From a checkpoint of a small class-conditioned image flow-matching model.
Training: muon at rate 0.0038, 11600 steps, batches of 128.
Data: trained on microscope photos of single blood and bone marrow cells, 97085 training examples, 15.3 epochs.
Rows from block 4, named by matrix and row number. Each number is 128 + 24 x the weight over its row's rms, rounded and kept within 0 to 255. All counts start at 0. Numbers have three digits each. After the name is the row's rms in percent of the matrix's.
# ada: adaLN modulation (shift, scale and gate of each sublayer stacked) (model.blocks.4.ada.weight, 1536x192), inputs 0-38
ada.556 083:216123174086132137112119092155142127130144109137110134149092146138125116146168091138093130113108140134146111159137107
ada.557 041:132094147093124151124117135130136160132105149156174116116130167097090115134116122153141108149142151092152079102129061
ada.558 063:093132156056147135095137142092115109106148156116120128124091152141103126118151116139162122117117103107146110103147158
ada.559 075:194112144176119155158149121129109117163089169152127155148110134120129137119172091135092151128102109107087123098144107
ada.560 054:131143131127109198103124121143168112138089152135126116131180114116140114189160152136135122097113126126124160102139123
ada.561 110:050153134189109093110088123116161135107134078097138124135129141110148134114101120125119141136124154165106150129123107
ada.562 059:141127146144120122143137139124143105177176191126140145164134102127103117131159108112141088139107157115148155120131115
ada.563 066:208176123163137090107149136129106127120134147141151130134126154149126122124118146156131119178090156123144074097108107
ada.564 084:183131137134137130093104105115132113132116221131122143152137116139133119112138123157114136121152165134102162138110120
ada.565 057:118101135113127149106079114107079102142117113136125122103115131104170163153135158115172103136157107115180092135131129
ada.566 075:117147139146126109123123124114149119129156129132101145098110117145138119102147132159135129142110130113150147129166082
ada.567 058:095110123093130120102117107116093127123145099089142140094112137078152155135129129133095114152101095107117177107122172
ada.568 065:149122154118138133082136119150136133125092107112119101094108133101122122114119134122155138099123168114121123095140125
ada.569 084:090154107167119147124161126124153151127131093106119153181146127123164142123145107171138148171142128098143095150139150
ada.570 097:000146133172127092140106118151116152123116136122134138142097109086160140099139126135142132119117128109147165182171121
ada.571 061:155117137139121105137099127160135136139114114137127152150159172154114142122121106149106111149159077096136149130145104
ada.572 056:029129146108144101116113142116161162103125161126091129094115125081121141163143106113113121170135083124150088108100116
ada.573 056:080190119112123081146147147124096135122118147167136118140111165072084113151134118137138124113075111103114156109125110
ada.574 073:131131092156144167128148100136082150133147202166168106152162119138127137085141139139113083136152147168116143118169116
ada.575 063:127138145132117097127123121169141160081165132183147148102161138110122136093122098138115119103141107144156107098089169
ada.576 102:113130084136123144111168131109102125166127186096150170155118120162161157150140153132141133113132170145107129092123148
ada.577 102:116160118215169126151112131138160115161129179161148156141143153116082122145187140138123121131103150085110137164123133
ada.578 125:036145125135116137137121131125113130114131065151107110154128131113151135123135139121104133146102105130120120140101127
ada.579 110:155135125163143076155095145108128119137147030138127115101126168118108121133101098123116137127121136115149092130099125
ada.580 127:190112081196106157125141130128133133127135209140159133108149131142128133129156154121123133139125138117125209130141159
ada.581 094:225133166064151098147116129113136109127106077127142118123141140082130100111149149139096126129132079109120176154162129
ada.582 105:157142145246159123129151155140167138140116085113121111147094136168123126106122117106135097167159150136080097144150125
ada.583 096:181127130154110110086177117103158126136116091193145144103078156128139152123111122099132121102111083139139119141158120
ada.584 130:182135108112137128122129105127159136118127237105119102132115126123139108152137116143136150161130150127128057138126104
ada.585 090:125142132186114147106157102121106147160122150143121127123069123152135146144183101123166150174093114154104168090102129
ada.586 093:152114134182131135122120151075132141102131151099120137125142086189160134108110116144124120101119132128139068094150112
ada.587 053:081148117147079120180109139165140145110136158114132159113120171131087078107142162150141130095158142131146088129106115
ada.588 065:080102125132138095101118084077159122108084124137147115122120118089134092122152127113149111135140119115123118126137155
ada.589 090:111119115080106138124133130118066148150144150096121153100139108107102135142178187104111125116092137129100158106104158
ada.590 061:073126124127129159092111142157124136093131154142121176128176112121146115158145141108131154119139119127117082105146084
ada.591 070:191133157135128098145098149127106122176149224117117130139130190107143129122148103131094122148126166162108153139163121
ada.592 065:081096093136134152161126147106115097130133100121164131154136136074124139157125101123105157157126094161147117094134115
ada.593 056:133115201153129126112151142120131081123139105107128130124162149157158139116117123122113135129113134160092180089125126
ada.594 090:139154097061128137106163117139150135132127188151128169096108115141119139091147146152136118104116091119128148136146137
ada.595 076:161121150100156091153138165113125136131132140201136121160103120169100147143137154141147116128134171108090107115115076
ada.596 058:093111163145136069111109111123125119160115180108157153146143113056136134136146137137132078096142153111177150143132135
ada.597 056:089140124110077131113161108126100122150114083147152127140091104094100124144116091115142144106139124119118150148138141
ada.598 079:141123068135160142143113157117138150101171165121150106107165110142085104137162125145116102112129137089120109157158102
ada.599 060:106131146130099133152104125115159130150115184092138146117126131123084138098138080155140145151115145107165119113148159
ada.600 068:087091145137127108131129121124111144142132173156120156171162162131139142094101112118131132133074081140220140119096110
ada.601 055:185136084160144158108140153133158133121129183148128144131161063119109130093128174130109133099103156127123184084142161
ada.602 100:200153117157122113132120119130117104104136157135118114114154126071102144163143142118136118127088149099126120095124111
ada.603 056:111131141117121088149157153124141130127148154136121143146120148099110121154113125108126169126156134106123116144117172
ada.604 053:082148174159137100153132131122087137140135164117076131161103111140154104150120130126142100156141126120140087169143152
ada.605 054:116110160166138125120130080126108116098122149161138146159143147106129132114186138137095173142129101134135130121118089
ada.606 096:081120123187144138120133130149113131136103041116132103148056119105114124142147126131106142153143092111094101113112153
ada.607 082:160096138124130181153113134134123146164136070115164118163129143105130123165129144127103112098139136143135128143117165
ada.608 057:149147130079109120140143133102115142117068135114159115113115148140105153176127127163135163149109155157130097146123111
ada.609 049:202144163114135146115093096167135124127107127116137132146115122148127130093124108116126105161116088143132128141152173
ada.610 078:126131117076132126125110113113139120125120061075111135136134160094156092137168140128122159158159152137154111164137138
ada.611 047:118150126097142113115102138107133096125108129098119134101093130120125148107190105109134131126100141112109189174167154
ada.612 129:199129155166144087136128127140135129112134000084153134129197143133132124132118133118109137166145128148123095126136098
ada.613 076:219149098073135166121158140110112124139121214073121102145134154155115132125133134127119117122118143139122164113135120
ada.614 049:089105171117127141128116100110135165146142125116112114118136134118150151150166104112095115147095083118164147149137118
ada.615 086:161155157176161097158152138147113148131135155159128151118150130098123116110140182105143120131088150123131141160116137
ada.616 058:133113140085133123122117138119111128105112037118108145144151152161143132125124145156140134152168136140148094115145136
ada.617 056:104119127145145100129077130107131141114093161154134141095116122128133123128156164084150117125169122121140117114115121
ada.618 048:062133134137079128116105128149182127113133115102118132161104115117130120101112110136099156089112125143128158109114147
ada.619 090:162134127041132177133105148148122104126114009158101121121136121151109128142087134146149101124100151120134113170135167
ada.620 086:209129106023133116113114143111133086135112099162145112135122086113109111117115112137138112134152088131150126138124117
ada.621 067:081124110162153125150154145167121129101124083116102123126107098113125115086109089132116133116160141133129197125140137
ada.622 061:176124106084124180131105096171153110113106069153134100173139119173111142181117151107091129122087148107121139134106138
ada.623 069:189130149147137192130144129127138132139107060143098143097068093129150107095076151113093156155189114142129112148131153
ada.624 079:159125152130173161137173128101095148131084113099118123107116144136122144150126175130147142088069090145111174110042143
ada.625 069:138121111089124130081152146150160124130146149140174109106099118112130127102108113153113098195147141144120164104165098
ada.626 066:045095106171101097162164146140146116086138123110101138104160116133142139141110158104086109106137093102124118114121092
ada.627 059:137125131104103154133109166130128139150127060122101100139153117099118157170114099135101136157159121181176067134117094
ada.628 062:128142105176112108147104128103088123141137041191134086132146110125146162073078104134162117106109095176149150134135124
ada.629 057:173139133133101138139116163139092102125142112154152143115179102163083149130099094114102164110113179117134133114167124
ada.630 050:071136113141152111106147130150074166128131160125110113133137114136152130103131074140151139085157130135147122118112123
ada.631 046:137122133104149137139165072137153124125106126128126166115104088093151112156146135133143112140144160082157187167140130
ada.632 103:052131167090131138105137137133142120157113000139120123121132139100135127092120127125137123145155115126155145161128122
ada.633 088:085128162145106142153116160106114125132119132076125144139097112129112117120114122137112107155120118154151113144182113
ada.634 087:081127131144153136158076118142113153152126026105120129129159136127102119148108138131154124126132095124140179133113130
ada.635 075:124160158191113126123119156137126147108137165154107126120073116114138125149139125134129147113090151131108063133163117
ada.636 151:071121161063128119128127144113170122110139023160115138119112149117128123098151141121121120120150112098133245130130135
ada.637 058:144132118106133144118122124146156121138110119110103127124125126116137101162090122119138147150164091120123115158123135
ada.638 039:146158105141113118087130107110133124114120083172117155087192150127146116132121096143140121135108119119115138096151136
ada.639 045:148117108131120129147119125106093133137119141154092148130175116096159140196123161139130142134167155139138092084113116
ada.640 141:027113141164126109135132173165120119146121047136140134124162145162127135133106134110108128159179124142160084134125129
ada.641 124:027114112051147134128107126151105135123129123074128122116166107118149145106085125132128111116150155144114142146156119
ada.642 100:026150112076117117160119164152143140099136137114140113107133157119156135112143134102111119133128134106140057150148128
ada.643 128:161108111036129174107142101136110124112105106144102133082171109137116115146132144130119152105109115136094107135104140
ada.644 145:138146160138123102102125150128121137135134000163105126130123150146140117112083122112108118153132137124123099137133077
ada.645 100:167162141073126100115111155133116103126158133108114162115158142151129116105097106124123147173143147123136105107096106
ada.646 091:215105141041125155137121151120136122137094155117124102160148115131121113104115109129127121105085133136091176145100173
ada.647 102:018118135196131155128142129131111140122149176089116123139165095154123121130141175143116132105133134136105129151112124
ada.648 108:134131105059138128085126133128165134111081164149118115129052124110127104111109102110152145108130123141145116152113129
ada.649 105:180129126058108136106151113121138119128094040163111124149108115143118138087134119116166129134123105133124128118137145
ada.650 067:104113122128148145149113131131157144128124172116125121136093164136141196098105063130123117140128176129157170167133133
ada.651 060:044150128123133155152100155107119142140117174125136099106137117123105122126175155165184103099123141140156172112157127
ada.652 095:181140134205133110114125104138147114124099094144121157116116106145151169090146105114142123106141137132097157093133117
ada.653 135:120122116175112133138134144127134126157114179148122142113092120149122130127156123122117104110115144132119188124102150
ada.654 058:099114092145155161122091086112121152139132164105139133116098165125121155156151128125156142132158135089129144083115120
ada.655 104:119163108135131088085150129124140117158152139156154138112146122111122143109143141133137136137117152144109123121137092
ada.656 079:144160117134152059131119136136144091107154093162124130094114147122152130141137119110097123131127177119122100124148101
ada.657 083:168130181111097092152152139138153123090135106144161123127125138170132121085123140121140117137165128108102122138123125
ada.658 064:044112149132116142149114107125119087166135075171107114125148111160111117167111148143128115105126164140107151118121109
ada.659 091:226104091123113154150130141127110111143125099108140123143119104125141110139114121105116126128135119104140116143109173
ada.660 090:110149141085125125124132145145081133129109101133135129087176118167162131160137137115123128099141131124103120107106113
ada.661 049:129125124169167163159126162129102129109124067148113123148150161114136144137087146137140134136165135136143134127131093
ada.662 059:051174118129123094152130135131122136117164174161096173122165109103131115144144090135099142141138127120124151120100126
ada.663 086:224115137055107141105115138121123120115154058124138116119154146136132114146131126140140123117109096143122058124131182
ada.664 073:148140114212117126133137109141097127150136011102130135091156140172120114093112108141128122117123095120131091127155134
ada.665 087:155094099167099108154132113170205092117129155099136145100073130129102149121108141113112156115128124124115138122123163
ada.666 058:098145131192134101105104140140136129113146113095140142127124144120126108117145071115061132158139127137151207114141112
ada.667 050:142118115157154104116138183071131098145137081131123109115125117125130133171137139081154185139136117148131136156098136
ada.668 057:174116161158118125124127135138135124122153126117168098153091095155126163110108139122090118158158103100120139118148138
ada.669 120:088173116143167076140098100117114112133107054104144131143163103174127132121142131116150136119146155150112172106125121
ada.670 100:184120144042134094129120159125133140086124129168119102130082159151133135107089130117109091151153128142121090169127115
ada.671 157:204113114194120158137146124137149133138117085085132117131150119159119128157134124143115135139127127138124080114143143
ada.672 050:125088148137131083086108084110142100116140121105098100128115085151127154174166112173134101090116109113139124131114143
ada.673 091:075122142196144147123150137143079130123169122126109161126058113149078138130107118132126125164116113141148161123133121
ada.674 070:130128123123098146154110135142169158159135091143090141100151119140153122128137101168123146122124114117122110121165147
ada.675 085:081112103137118121103118133147111143108105175094147157091155096116126136129094136149119141110128110136107138125112085
ada.676 055:054139187159150149087120165157124111101129126108131122126119101151091110117154147115144122119108177079134070091104107
ada.677 148:041106107092130156152146124108138124133134201105134121123106116153116126164135091129132143148103127137120123127096185
ada.678 049:127094120093121152146128121149152142129127072135107160121144145149129131142166130109129084121121110130123170101155110
ada.679 055:159106106080130110137108151150140135133109126132117129132172125108163102162097124087134119137126145121128129161134122
ada.680 049:142141109085126129114103133097095134110135049147101142103191124120119148157134152112177115120183126143146140153134156
ada.681 080:102099131125155167131134123149111112110131113142150123118150088104111116119159160108109139131101110142117207133147151
ada.682 068:115131175086101127171114171138157113138146111143106093141123135098129123153125126116145147100128150118115155128129141
ada.683 054:096160135144114137151085162112158145118119124127127111125101121145119083094114079130144141154165132144149099156156140
ada.684 064:161110142113095155134149127124146134109106103134110105099140084099126111145083152132149140148145108093146072131061128
ada.685 075:177109165105172117132117137146110114161151186129133073138113128113161121123168083103138121141147136159135120152117123
ada.686 052:101161102096110098164179128118107128099126137126135097141139103156098151143176139122113156130146124081121116111145132
ada.687 044:116124082112149099144143111163132166095111180156102096141140149135128142104081175195143136156102092128154148109147156
ada.688 062:203124144135139096121122135129153126110148110163085124138148120113141132089121128118132101153142131109104143098125102
ada.689 073:142148162219166115136118148135109127119142069118104135114105131107113101116086156182141093131124151124119147085134112
ada.690 070:097103153124124093107113136110114133109175153111092134126166150149161150124135120142136130132121144149130156142119131
ada.691 066:091129174145112133164144136166077132172125084134126151139125140139119123128099128158158126131137157148142174155149105
ada.692 072:036113121194120149125138106106089145120123164135117129097131075143139117145119139112134111114149142117078152125099116
ada.693 084:124130104099155130154124130157130121109132113142122095121113131095123086177096108113116151118105081153150079154124154
ada.694 068:164143102084142151113140101153118129140132123111139133103125112198084136118097133092142119137117138119169143149133143
ada.695 066:174128104158100131126158115117138111151115123145152116107138109129136146136170099103128135114136143176144101131100177
ada.696 057:177146130084106129122115109135137129140155062149130122101136132132157172160150109147122144158121186169126114149173077
ada.697 092:180124134088130113140144115139100121141137190122120132111142090154139115135121146129164118149098145140083098144108126
ada.698 046:091154138165137097156124133139098164166147100081135082124125116195149122119111130138151131152099139141134097105142084
ada.699 073:122106145156142088131112160133093121112143088134122131122147083121172121132133135131117103103138141129157149126109074
ada.700 066:160128136096131110142135135112161131129146131125119165111124070081160112104131101101129134155137116178150099160103108
ada.701 084:101154150029147098155130111131101153121124220154128111160155140158138121114101122159137103129151142127120095104111144
ada.702 074:165143130104138139095136163137140138148162194180136134140119144129106148125129118109147090142137212140103067108089085
ada.703 058:182093126101158161154105137114137144059131127101128131131160133135093155174121098155110117104127140139121140137134144
ada.704 119:085178148108120036105127128118156141117143142190129139117106138126130138114135108121150133094146134124105110129160069
ada.705 095:202118161048146085103123132152127131146122144164105140142186166129151123120112123128114078157112118100130109141163117
ada.706 113:056134153155106133135141153137156145144107200126128153137096142139123136126144151115127110103093131137121195122140128
ada.707 077:126122126127144153112107116121103162121136061185106109147161162171127111153124137119121108107108133109090178083110156
ada.708 112:219109080078129128156141109148128102138128125086128151172139121131124130123130138130122137153097140124127182109094156
ada.709 080:093140128079150123138093137138100114145138154125108106123157141140122171144161148120125147112135119112105056098114090
ada.710 068:130113180135175160151126134093146135089139099148140122106115179166135098117159124135151118171183100122154154148154114
ada.711 074:134132108124123108137135114115140146151123137126134102152129124145135140128074145115085127134133128126129145154142155
ada.712 073:161091097117121097140138135123123113123140127110140154083122164125121126154164106115092111135104170127122202143144135
ada.713 078:182134157171135125113126113140112124112125156177130118134127134119146135133130113121130122098124134134119106134087090
ada.714 067:228136145102141125129125112146083122135128154133146147115115087118126122103136149114117134082135115135133153151095131
ada.715 073:111094104137135148116129116150125120153141189130119160113099132119126108102150137141137094116114102104122221124136101
ada.716 057:174141147121152133127124093118126090098165182125144091139089103122127106145113112119118130105102114144146085141086124
ada.717 087:100114130158104102143127101148098118151137027097111139136139126122107141086077135117103128142115083129138146152142102
ada.718 060:165103156118119146164145095127110131139139097149136125124108102146144134124112096124108136141145168140129103162148093
ada.719 074:071147117176111131191111070143097135116097154097112120151171122113161146131154144102114122131111098175090079119109116
ada.720 054:022119097104149146142111123111124110134162089147094168111128134126098108143113138139099135111059153127142123145153113
ada.721 066:209134111149122124112143103120178133136110157151139170146117126160148099122134143134142120125135134130122210102119137
ada.722 063:067147101110099093131125139114133089107123099141121096111096143145110115110128122125131119137128118118117082108080144
ada.723 049:068116121144103182151121139165133128096127139136113155115110214123144136122132096121132090166110120142148145166142129
ada.724 093:118140122066130119158117114121154129133132107129140125193119132145130167149081130124129148075155112131133124125145169
ada.725 078:122115137063151109121126133120121134153123139105108170116129114107168118157101115144159110123142131126186224164137088
ada.726 060:178156121067139112126128148118146113144113152157178109105148110166143148122164134102127120101102127113157119108095110
ada.727 117:047127126191124148134142118137117123141119011144109136140126143146136124139078141108111133138136152137120124140134128
ada.728 073:051155115206108123119150142120186099118181134115116142134117115122156154097114132149121127108134084128171087086126113
ada.729 090:001117128137138123175116146140147112092152159124140105147125145127124135127127095119142097097142141140129087102170137
ada.730 065:156102120120159110096105126149144095117144103097108056139104168157147122138148109178084136120121126096131115132151140
ada.731 077:114106135184113101147108125141134164122153125124137146136113160099107137114170104103105136122166067123146141149140143
ada.732 062:173124105161132134158160118152145128149113118133109171137125180106159080129130136164098148145119093119163100145126108
ada.733 054:098121140122114147141127069104105151126154141143090147114139114091121137178104102134103133105113119101122095144174121
ada.734 073:190138133123132104125158116138158113155143150149124153148108131100145127143084103166147118097144141100123114140156127
ada.735 067:159111146204108119102118122118067158123121169138171132137143094110144148163124158128114108148083116120151122101137119
ada.736 073:132104151058139101115103131109122119135116097064141122139120150125106121094127131127136114154141090103128165173132115
ada.737 088:032128143103097121137143139098106135147144057131124122129105107137085123130081132128115146169134132127118080097178103
ada.738 081:113077102127109128136112113139110114101095116108144153088111123102136151128113155131137094122153086145139135170135155
ada.739 073:202091160135127104199146121133143125123134063113120119083094123130064115138120121130112114120127138136108146154161116
ada.740 073:128134156122115130118114100134087127142137133132115135133091131109141136124141125152140129094153150068147123127195100
ada.741 047:121137131167128145112094139137115098157117095138121108139076133158152102105107155124125099164123141106108117136129131
ada.742 101:252126107188120125140129125145152154118153188099133144118143156130089105139128106132131137130135117112140144146131137
ada.743 058:088181152116165168121130117130147088117113159104156142111142184085115158111105113118120124114115100076115145132114086
ada.744 164:249136131006131095115134136115120134129136180151143135109110132134133127136105123135117137133126136111146133140131120
ada.745 054:149131071079113109135104124122103124137128117147127110200123138104141131122122113154122137143111125136135113098138140
ada.746 092:150094182084091117154123130131146127115099126076128107134110141128116120137146163114106127106126100138138146142128154
ada.747 080:158123092081113086117123079130114132113178049112134113161117153088143136165109110139117096150135114125123103110154115
ada.748 070:134132108142115127113111157169130097163141177141154142138178139101115140139138111132130135101095134137120165129103099
ada.749 064:109117113181110115122097114102134101116133118117137135132138151116117121101093125132145100118103116153149087131127135
ada.750 081:088154161101136092110125143140098120154129139182109104100123085171135140103157123168123116169104129138108077098121100
ada.751 076:155131159088093087150122134126127133115133056104100122153061151180107105135101118114112136173098134098139151123162155
ada.752 115:198136139180152094103134111123095123165146137127143162104172143141108125117139134137128134102094167127092185125105124
ada.753 061:164108103111129141080140121132098096092108081117131141126133136119151111091128139108094140197152114167131154086172089
ada.754 054:089118167125103127092151105127147125137115129116143105133093146097163137144104099101122112131132155151157158156120106
ada.755 082:118103117129168168129109138125116119167148161085141128121192146111105120146194138127131111108135124144118080151128129
ada.756 069:184092139172124138104155123144128134129115090130127140104104130160132109106095181147104127117151143126080128116093105
ada.757 054:146132157059115116097102167108148116131120133111105162112150093131109110132162127157114167122147095111137092106149126
ada.758 090:077148106006133173109137120100145121098116196095111161118103115105135121093173126125153112132148109155112125113123161
ada.759 077:138110121179142119118123114134078130148117109104126132108175143173103138094094133139169161118135158133118168169125132
ada.760 049:129105150151136158137117132081110149139153125137125121124126110137135130164106109095133141154129137064147134179138136
ada.761 058:148106113134121119148139175115156107147152147101151121143114149136137096214089157124100140120094100164149091140105082
ada.762 145:113107129001138133147140154107166126136119089143122134116074143097118143138122120118112143149126120115132138125125165
ada.763 059:148144206157121131131147138106157120146112152123128136137158151098109096155092123113118142093098177120131198149114121
ada.764 064:192143156166111105122109134132142105167113093129140124128112131125091120074149145144114117179140133140120142109131127
ada.765 050:103103124094120091098117152146076134108125117106123162154093128114133128131134089130172099161136089098177146124138107
ada.766 080:155143147094137149137134109136119120141144164102122111111112117145088119173123147120115092110088127106133130123121134
ada.767 056:099128124135124106129115122115105129119092143124129122153118142168153076156095077145141135110124123130125159134132128
ada.768 110:162151101176111077145122140121136122093154091108152166137136119122100097134156125153127126085140122091117088098126144
ada.769 094:085141123208101131130134138114118146130144152129124107117114121178118136115118133130135141150117119136152071135140128
ada.770 100:075146186164122108170118130139130121153190082104105139102157124142127113143130145111122121147110166133107161140150146
ada.771 106:159108094057118109128133100134148126116157180073144123097095156117126118134139128136128160137127128126111106111121144
ada.772 100:128154141116163148114113130136094140125114112111120111163119152156108148111096115108130098094083133147125169095130144
ada.773 123:094150135127146137166106139142158110125136127136136116135157121117150108100129103124143082158125146124112155138142141
ada.774 091:071125165070109113134140143106129126128149130121131136149133139135155146124130099105139107121117127149115103134124186
ada.775 105:164156163041148132145135118120130130098133122161127118090082136117139122119125115136120108146124156140155152122161140
ada.776 101:171120107119094091105109176152120134114133111142092144121158137107094121143134090109133137147165101116124084123129118
ada.777 115:177143122069094129120129121116123155115125116144146116100094141112141145134111130112137140078127126126110152108138115
ada.778 103:197148098069105140127162066111155127137106105140125117134101102142156127137158163101118155065116121123110188119136107
ada.779 105:190130161158130181114125127133165121149109077170142111110076148141129123139116138133121125105134088115115208135139150
ada.780 100:126129100151108158131130158144147138160149216125113091159143121130119138136094114132129120161125147097128134161114147
ada.781 122:095138153108125151135149127113098124118165098109136131153137131088121150114109101126137132142050148118113122132125127
ada.782 109:099145181191135067098128116140161097144114191124111115141135128102160101153155146140133104164139150116156105132105114
ada.783 105:182131106143136126134111112124178139138094140118097135158127119135109115095114137166120137131128148127135086078115115
ada.784 094:080117138053115162099165117130122136166109071203135174101106137164141124132111140133166158121123148128162102160090124
ada.785 094:175118098104139156145104176129114097102127192094129114157134153072139141132139158125139091180102153140112142137140154
ada.786 087:166122121158149132121120127136111125125135109140161154128193136102158133138131152151150150099121125116173162098097136
ada.787 110:143127122216136135126130130118125106141152139177100103104114131108109108145170127127133140161133086133127066157103134
ada.788 113:096135147162154165163149130117110109144104142124133129114205125165115144152121118136121135089126151134141090170114132
ada.789 101:115139147123141119161123129128160145121112080137104081102073132109108145153156122123161123121114142135129065122137166
ada.790 100:094147133182108078116101139121065127110146045173097146091116123099114145121119132133152114120125121137157154152135134
ada.791 100:101126134087107119085154147126148127130129154186125106121088128149154113100132140118130159098113096108117179138155115
ada.792 103:135136156127148097125138160112111109176131117162133129083178142100103120112160142125131128117132120106131134142130161
ada.793 105:158163145111151113141149145109166127102167100149075157085109111116094128142116110128103145171108142126120179135111138
ada.794 095:150144147063130104109137135109144159098122181123145096106121107129132088180122096161143098101131134113141137139123115
ada.795 095:118114148045118101151152120134117124105143089124145118129094129145134121158123122111140117129111180133086169093112125
ada.796 096:158130144070135168129133173117104154105151156160114132115133137116109120092089133147139145120161162118146186119134122
ada.797 101:114119083169150106100105110130144152134110136094080124099144140134111128134130149131106123127116141114148140148107129
ada.798 108:117149154044183124136153126115164121119139200097087096133103170084122128137148143112114123151115145128151162128156147
ada.799 133:071108110158138174172141145126118144148164140087103108139175118124125136143105126136113123166119142117135089113128148
ada.800 093:218118165119106080156133107154139131150128096135093126120115109190147127153094168110142142117165136109125116127133124
ada.801 094:199118145150140126117105124139115142143164037179122127134113130127144145137121119112145099131154152114116155120136160
ada.802 106:176124130076148124156132144128105119106096104132133147129160142116143137137113114107112141113122124113162103104145078
ada.803 107:199123114068104139143148155139173137102135167143107117137079150122114114136145147120114123124133168141151116134132121
ada.804 098:252138153117151173149129114127132140125112173145129145127101147141158128098141125098194096058119128136113132127155117
ada.805 137:152112123193133110100125112134127138122129095094168118166089097144119143118121140120116147070154130137130114118124122
ada.806 092:140132114159110103100145125139157145115143178127104137128114132137130128153119098125132105127137161130157144129116100
ada.807 092:150118141120116167143117135118107093124146161117122097130077138103119126116140125105102148107150122126107144167137124
ada.808 140:151118139063120151120120126143122120158120186141128125144114135150115125105142134141150113134146129155117131120168119
ada.809 108:255114116092140124149111128124106122140130164141149111118085159119107124143085160146129171136142122125152187129131138
ada.810 093:161164127093162137159128180124086102112169096128102116143167150130158118148124147141106120169167145133148128128097183
ada.811 095:197133169075139153116152129138122113166110122177113096106126139128101096102110161088142147097165119144174113183139104
ada.812 121:133124106224125125111132126130153132152142073132124137124115174101106103121106125117138137155148113126116117160116143
ada.813 098:091107145144075114145138119129150152174088123127111151096123100159116135099140137113122133135137111143121143121114153
ada.814 091:174120127140113100140128102100127129162133147135114148140151138125126123126122100141158148103115140137144144139165120
ada.815 091:157134080100134103148159104138121154176148112135122155102157148117098143121123140149117120078150105127137093134152100
ada.816 088:103107169134122104101117126137105117099139116096095111106182126132128115102155099137113112149126147118115098123109141
ada.817 108:165133163214120145149125156122095151101125174112151121119108093135128125159124115125096134170124108101162127106157135
ada.818 127:230121144149143119128130124117116111172129136142126134135107165151129135114145146141129109138120111134163117161172116
ada.819 103:238137139239145134083125117112154081120114168099140147129131144094135141129135114126136107140122125120101083138123111
ada.820 117:102135096097142111125146085120066146146102178098149128115167119127142129102080126100115121108094116178106087139122096
ada.821 115:136107182112110156132153135129126136132130153138112097090074163119116124145137134107100121121140112093136150143088116
ada.822 107:001110150205128142139124146142116123161143066117165110102163122131105115144155138122119136149132124141116134165087129
ada.823 103:011107132163124121136093136101112124119117113169158110097165174134126127118109135126134130130111149122168134140145132
ada.824 099:148124145191124133145117093104104149150131176080133094114104138116128120151109167150113124148084151131138155160095090
ada.825 089:248140115088126122135139129143107098124114147138113139141118115095118100096120129113173148142099130094083142162144129
ada.826 106:152123122115139171111138128134163140133116191145134091129094101127104135125111146097124116165148156127148142160134108
ada.827 098:091116143198164087094099128145094142133148089089122150105144096133132167115104153134113096112121141128102149112093150
ada.828 098:204144128152120163134138166122186134168123114146113158164125078189115139126147160112153094122125132112121166138128157
ada.829 118:084120139158146129106129121100072135119113083097144154118187120122145128150119119137146113109124155114137109140099092
ada.830 111:084135071136138113143120149125103149129143046108137098135169100132087138129124121107137126126112125127132110110133156
ada.831 108:106115131148144151140141139140147129107124150140121124128102135141141148128138153107156133115129117134168136154110183
ada.832 099:043115131131091073138144116141069117150139126128134117141117148139153135136110159139129151137128105175146133135095127
ada.833 124:121113108095108129095128110116212143109107111153157093124081141141145154128115100118148129104136152111165137126101129
ada.834 148:110126128068105157128102131137113141134106144081098133118073146157155141116114118133127130120104127134107070131128104
ada.835 115:101111117137134107121130140111122096175116189182120108092061109156106120111116116101135146153122103085152147122115156
ada.836 145:097165104159130120112123128132138133144143119172104101106101113116118104139113133142112148139080180131146170128118114
ada.837 100:191140154071099137139131139121127132144130093146099113099060147111125134132162108090100128138135126148123189146115120
ada.838 109:136108155188114113076139125117076109094137122115154158150171136101143121113107122147160113112106129143147166098153105
ada.839 128:183143135188117146123136138129175136122130189196121154119068130121148161118152147149120153116134152137135213139116104
ada.840 103:064121127165131127157121157122132124101138065086103065113123125084129097153099144138150145161123128130123076122118161
ada.841 093:208121119039154136099129107131157111104148146112116136126124169126144121166162172126104106108098125125117107149103116
ada.842 112:108115118188146158161145136146145134102124118086081089109159154128082109136096151112117132158127145128121117104127173
ada.843 095:110091122122133148120141161106131135093141121122145137177117121108132122105105153131130145136152106066140103129107138
ada.844 107:175142079021105174105139149143190118106120113116118147168094100132134148155100153111131144145126111108112120111123139
ada.845 115:145116108225128113128115102143116129142141089133162159144169110112123122106137132125149104097121066157128099131119090
ada.846 119:124086147189125143128140117115132113147116106139138105158136124123098138103141127121104107122135110120138129105095158
ada.847 100:067127177172101158144120101137146121109110129122137141149171105129113127137135131159115132092102128123147094123176133
ada.848 089:137119162095134193153129130134115148131117217139105110136113129159113131126107145086106143108137085147130137104102159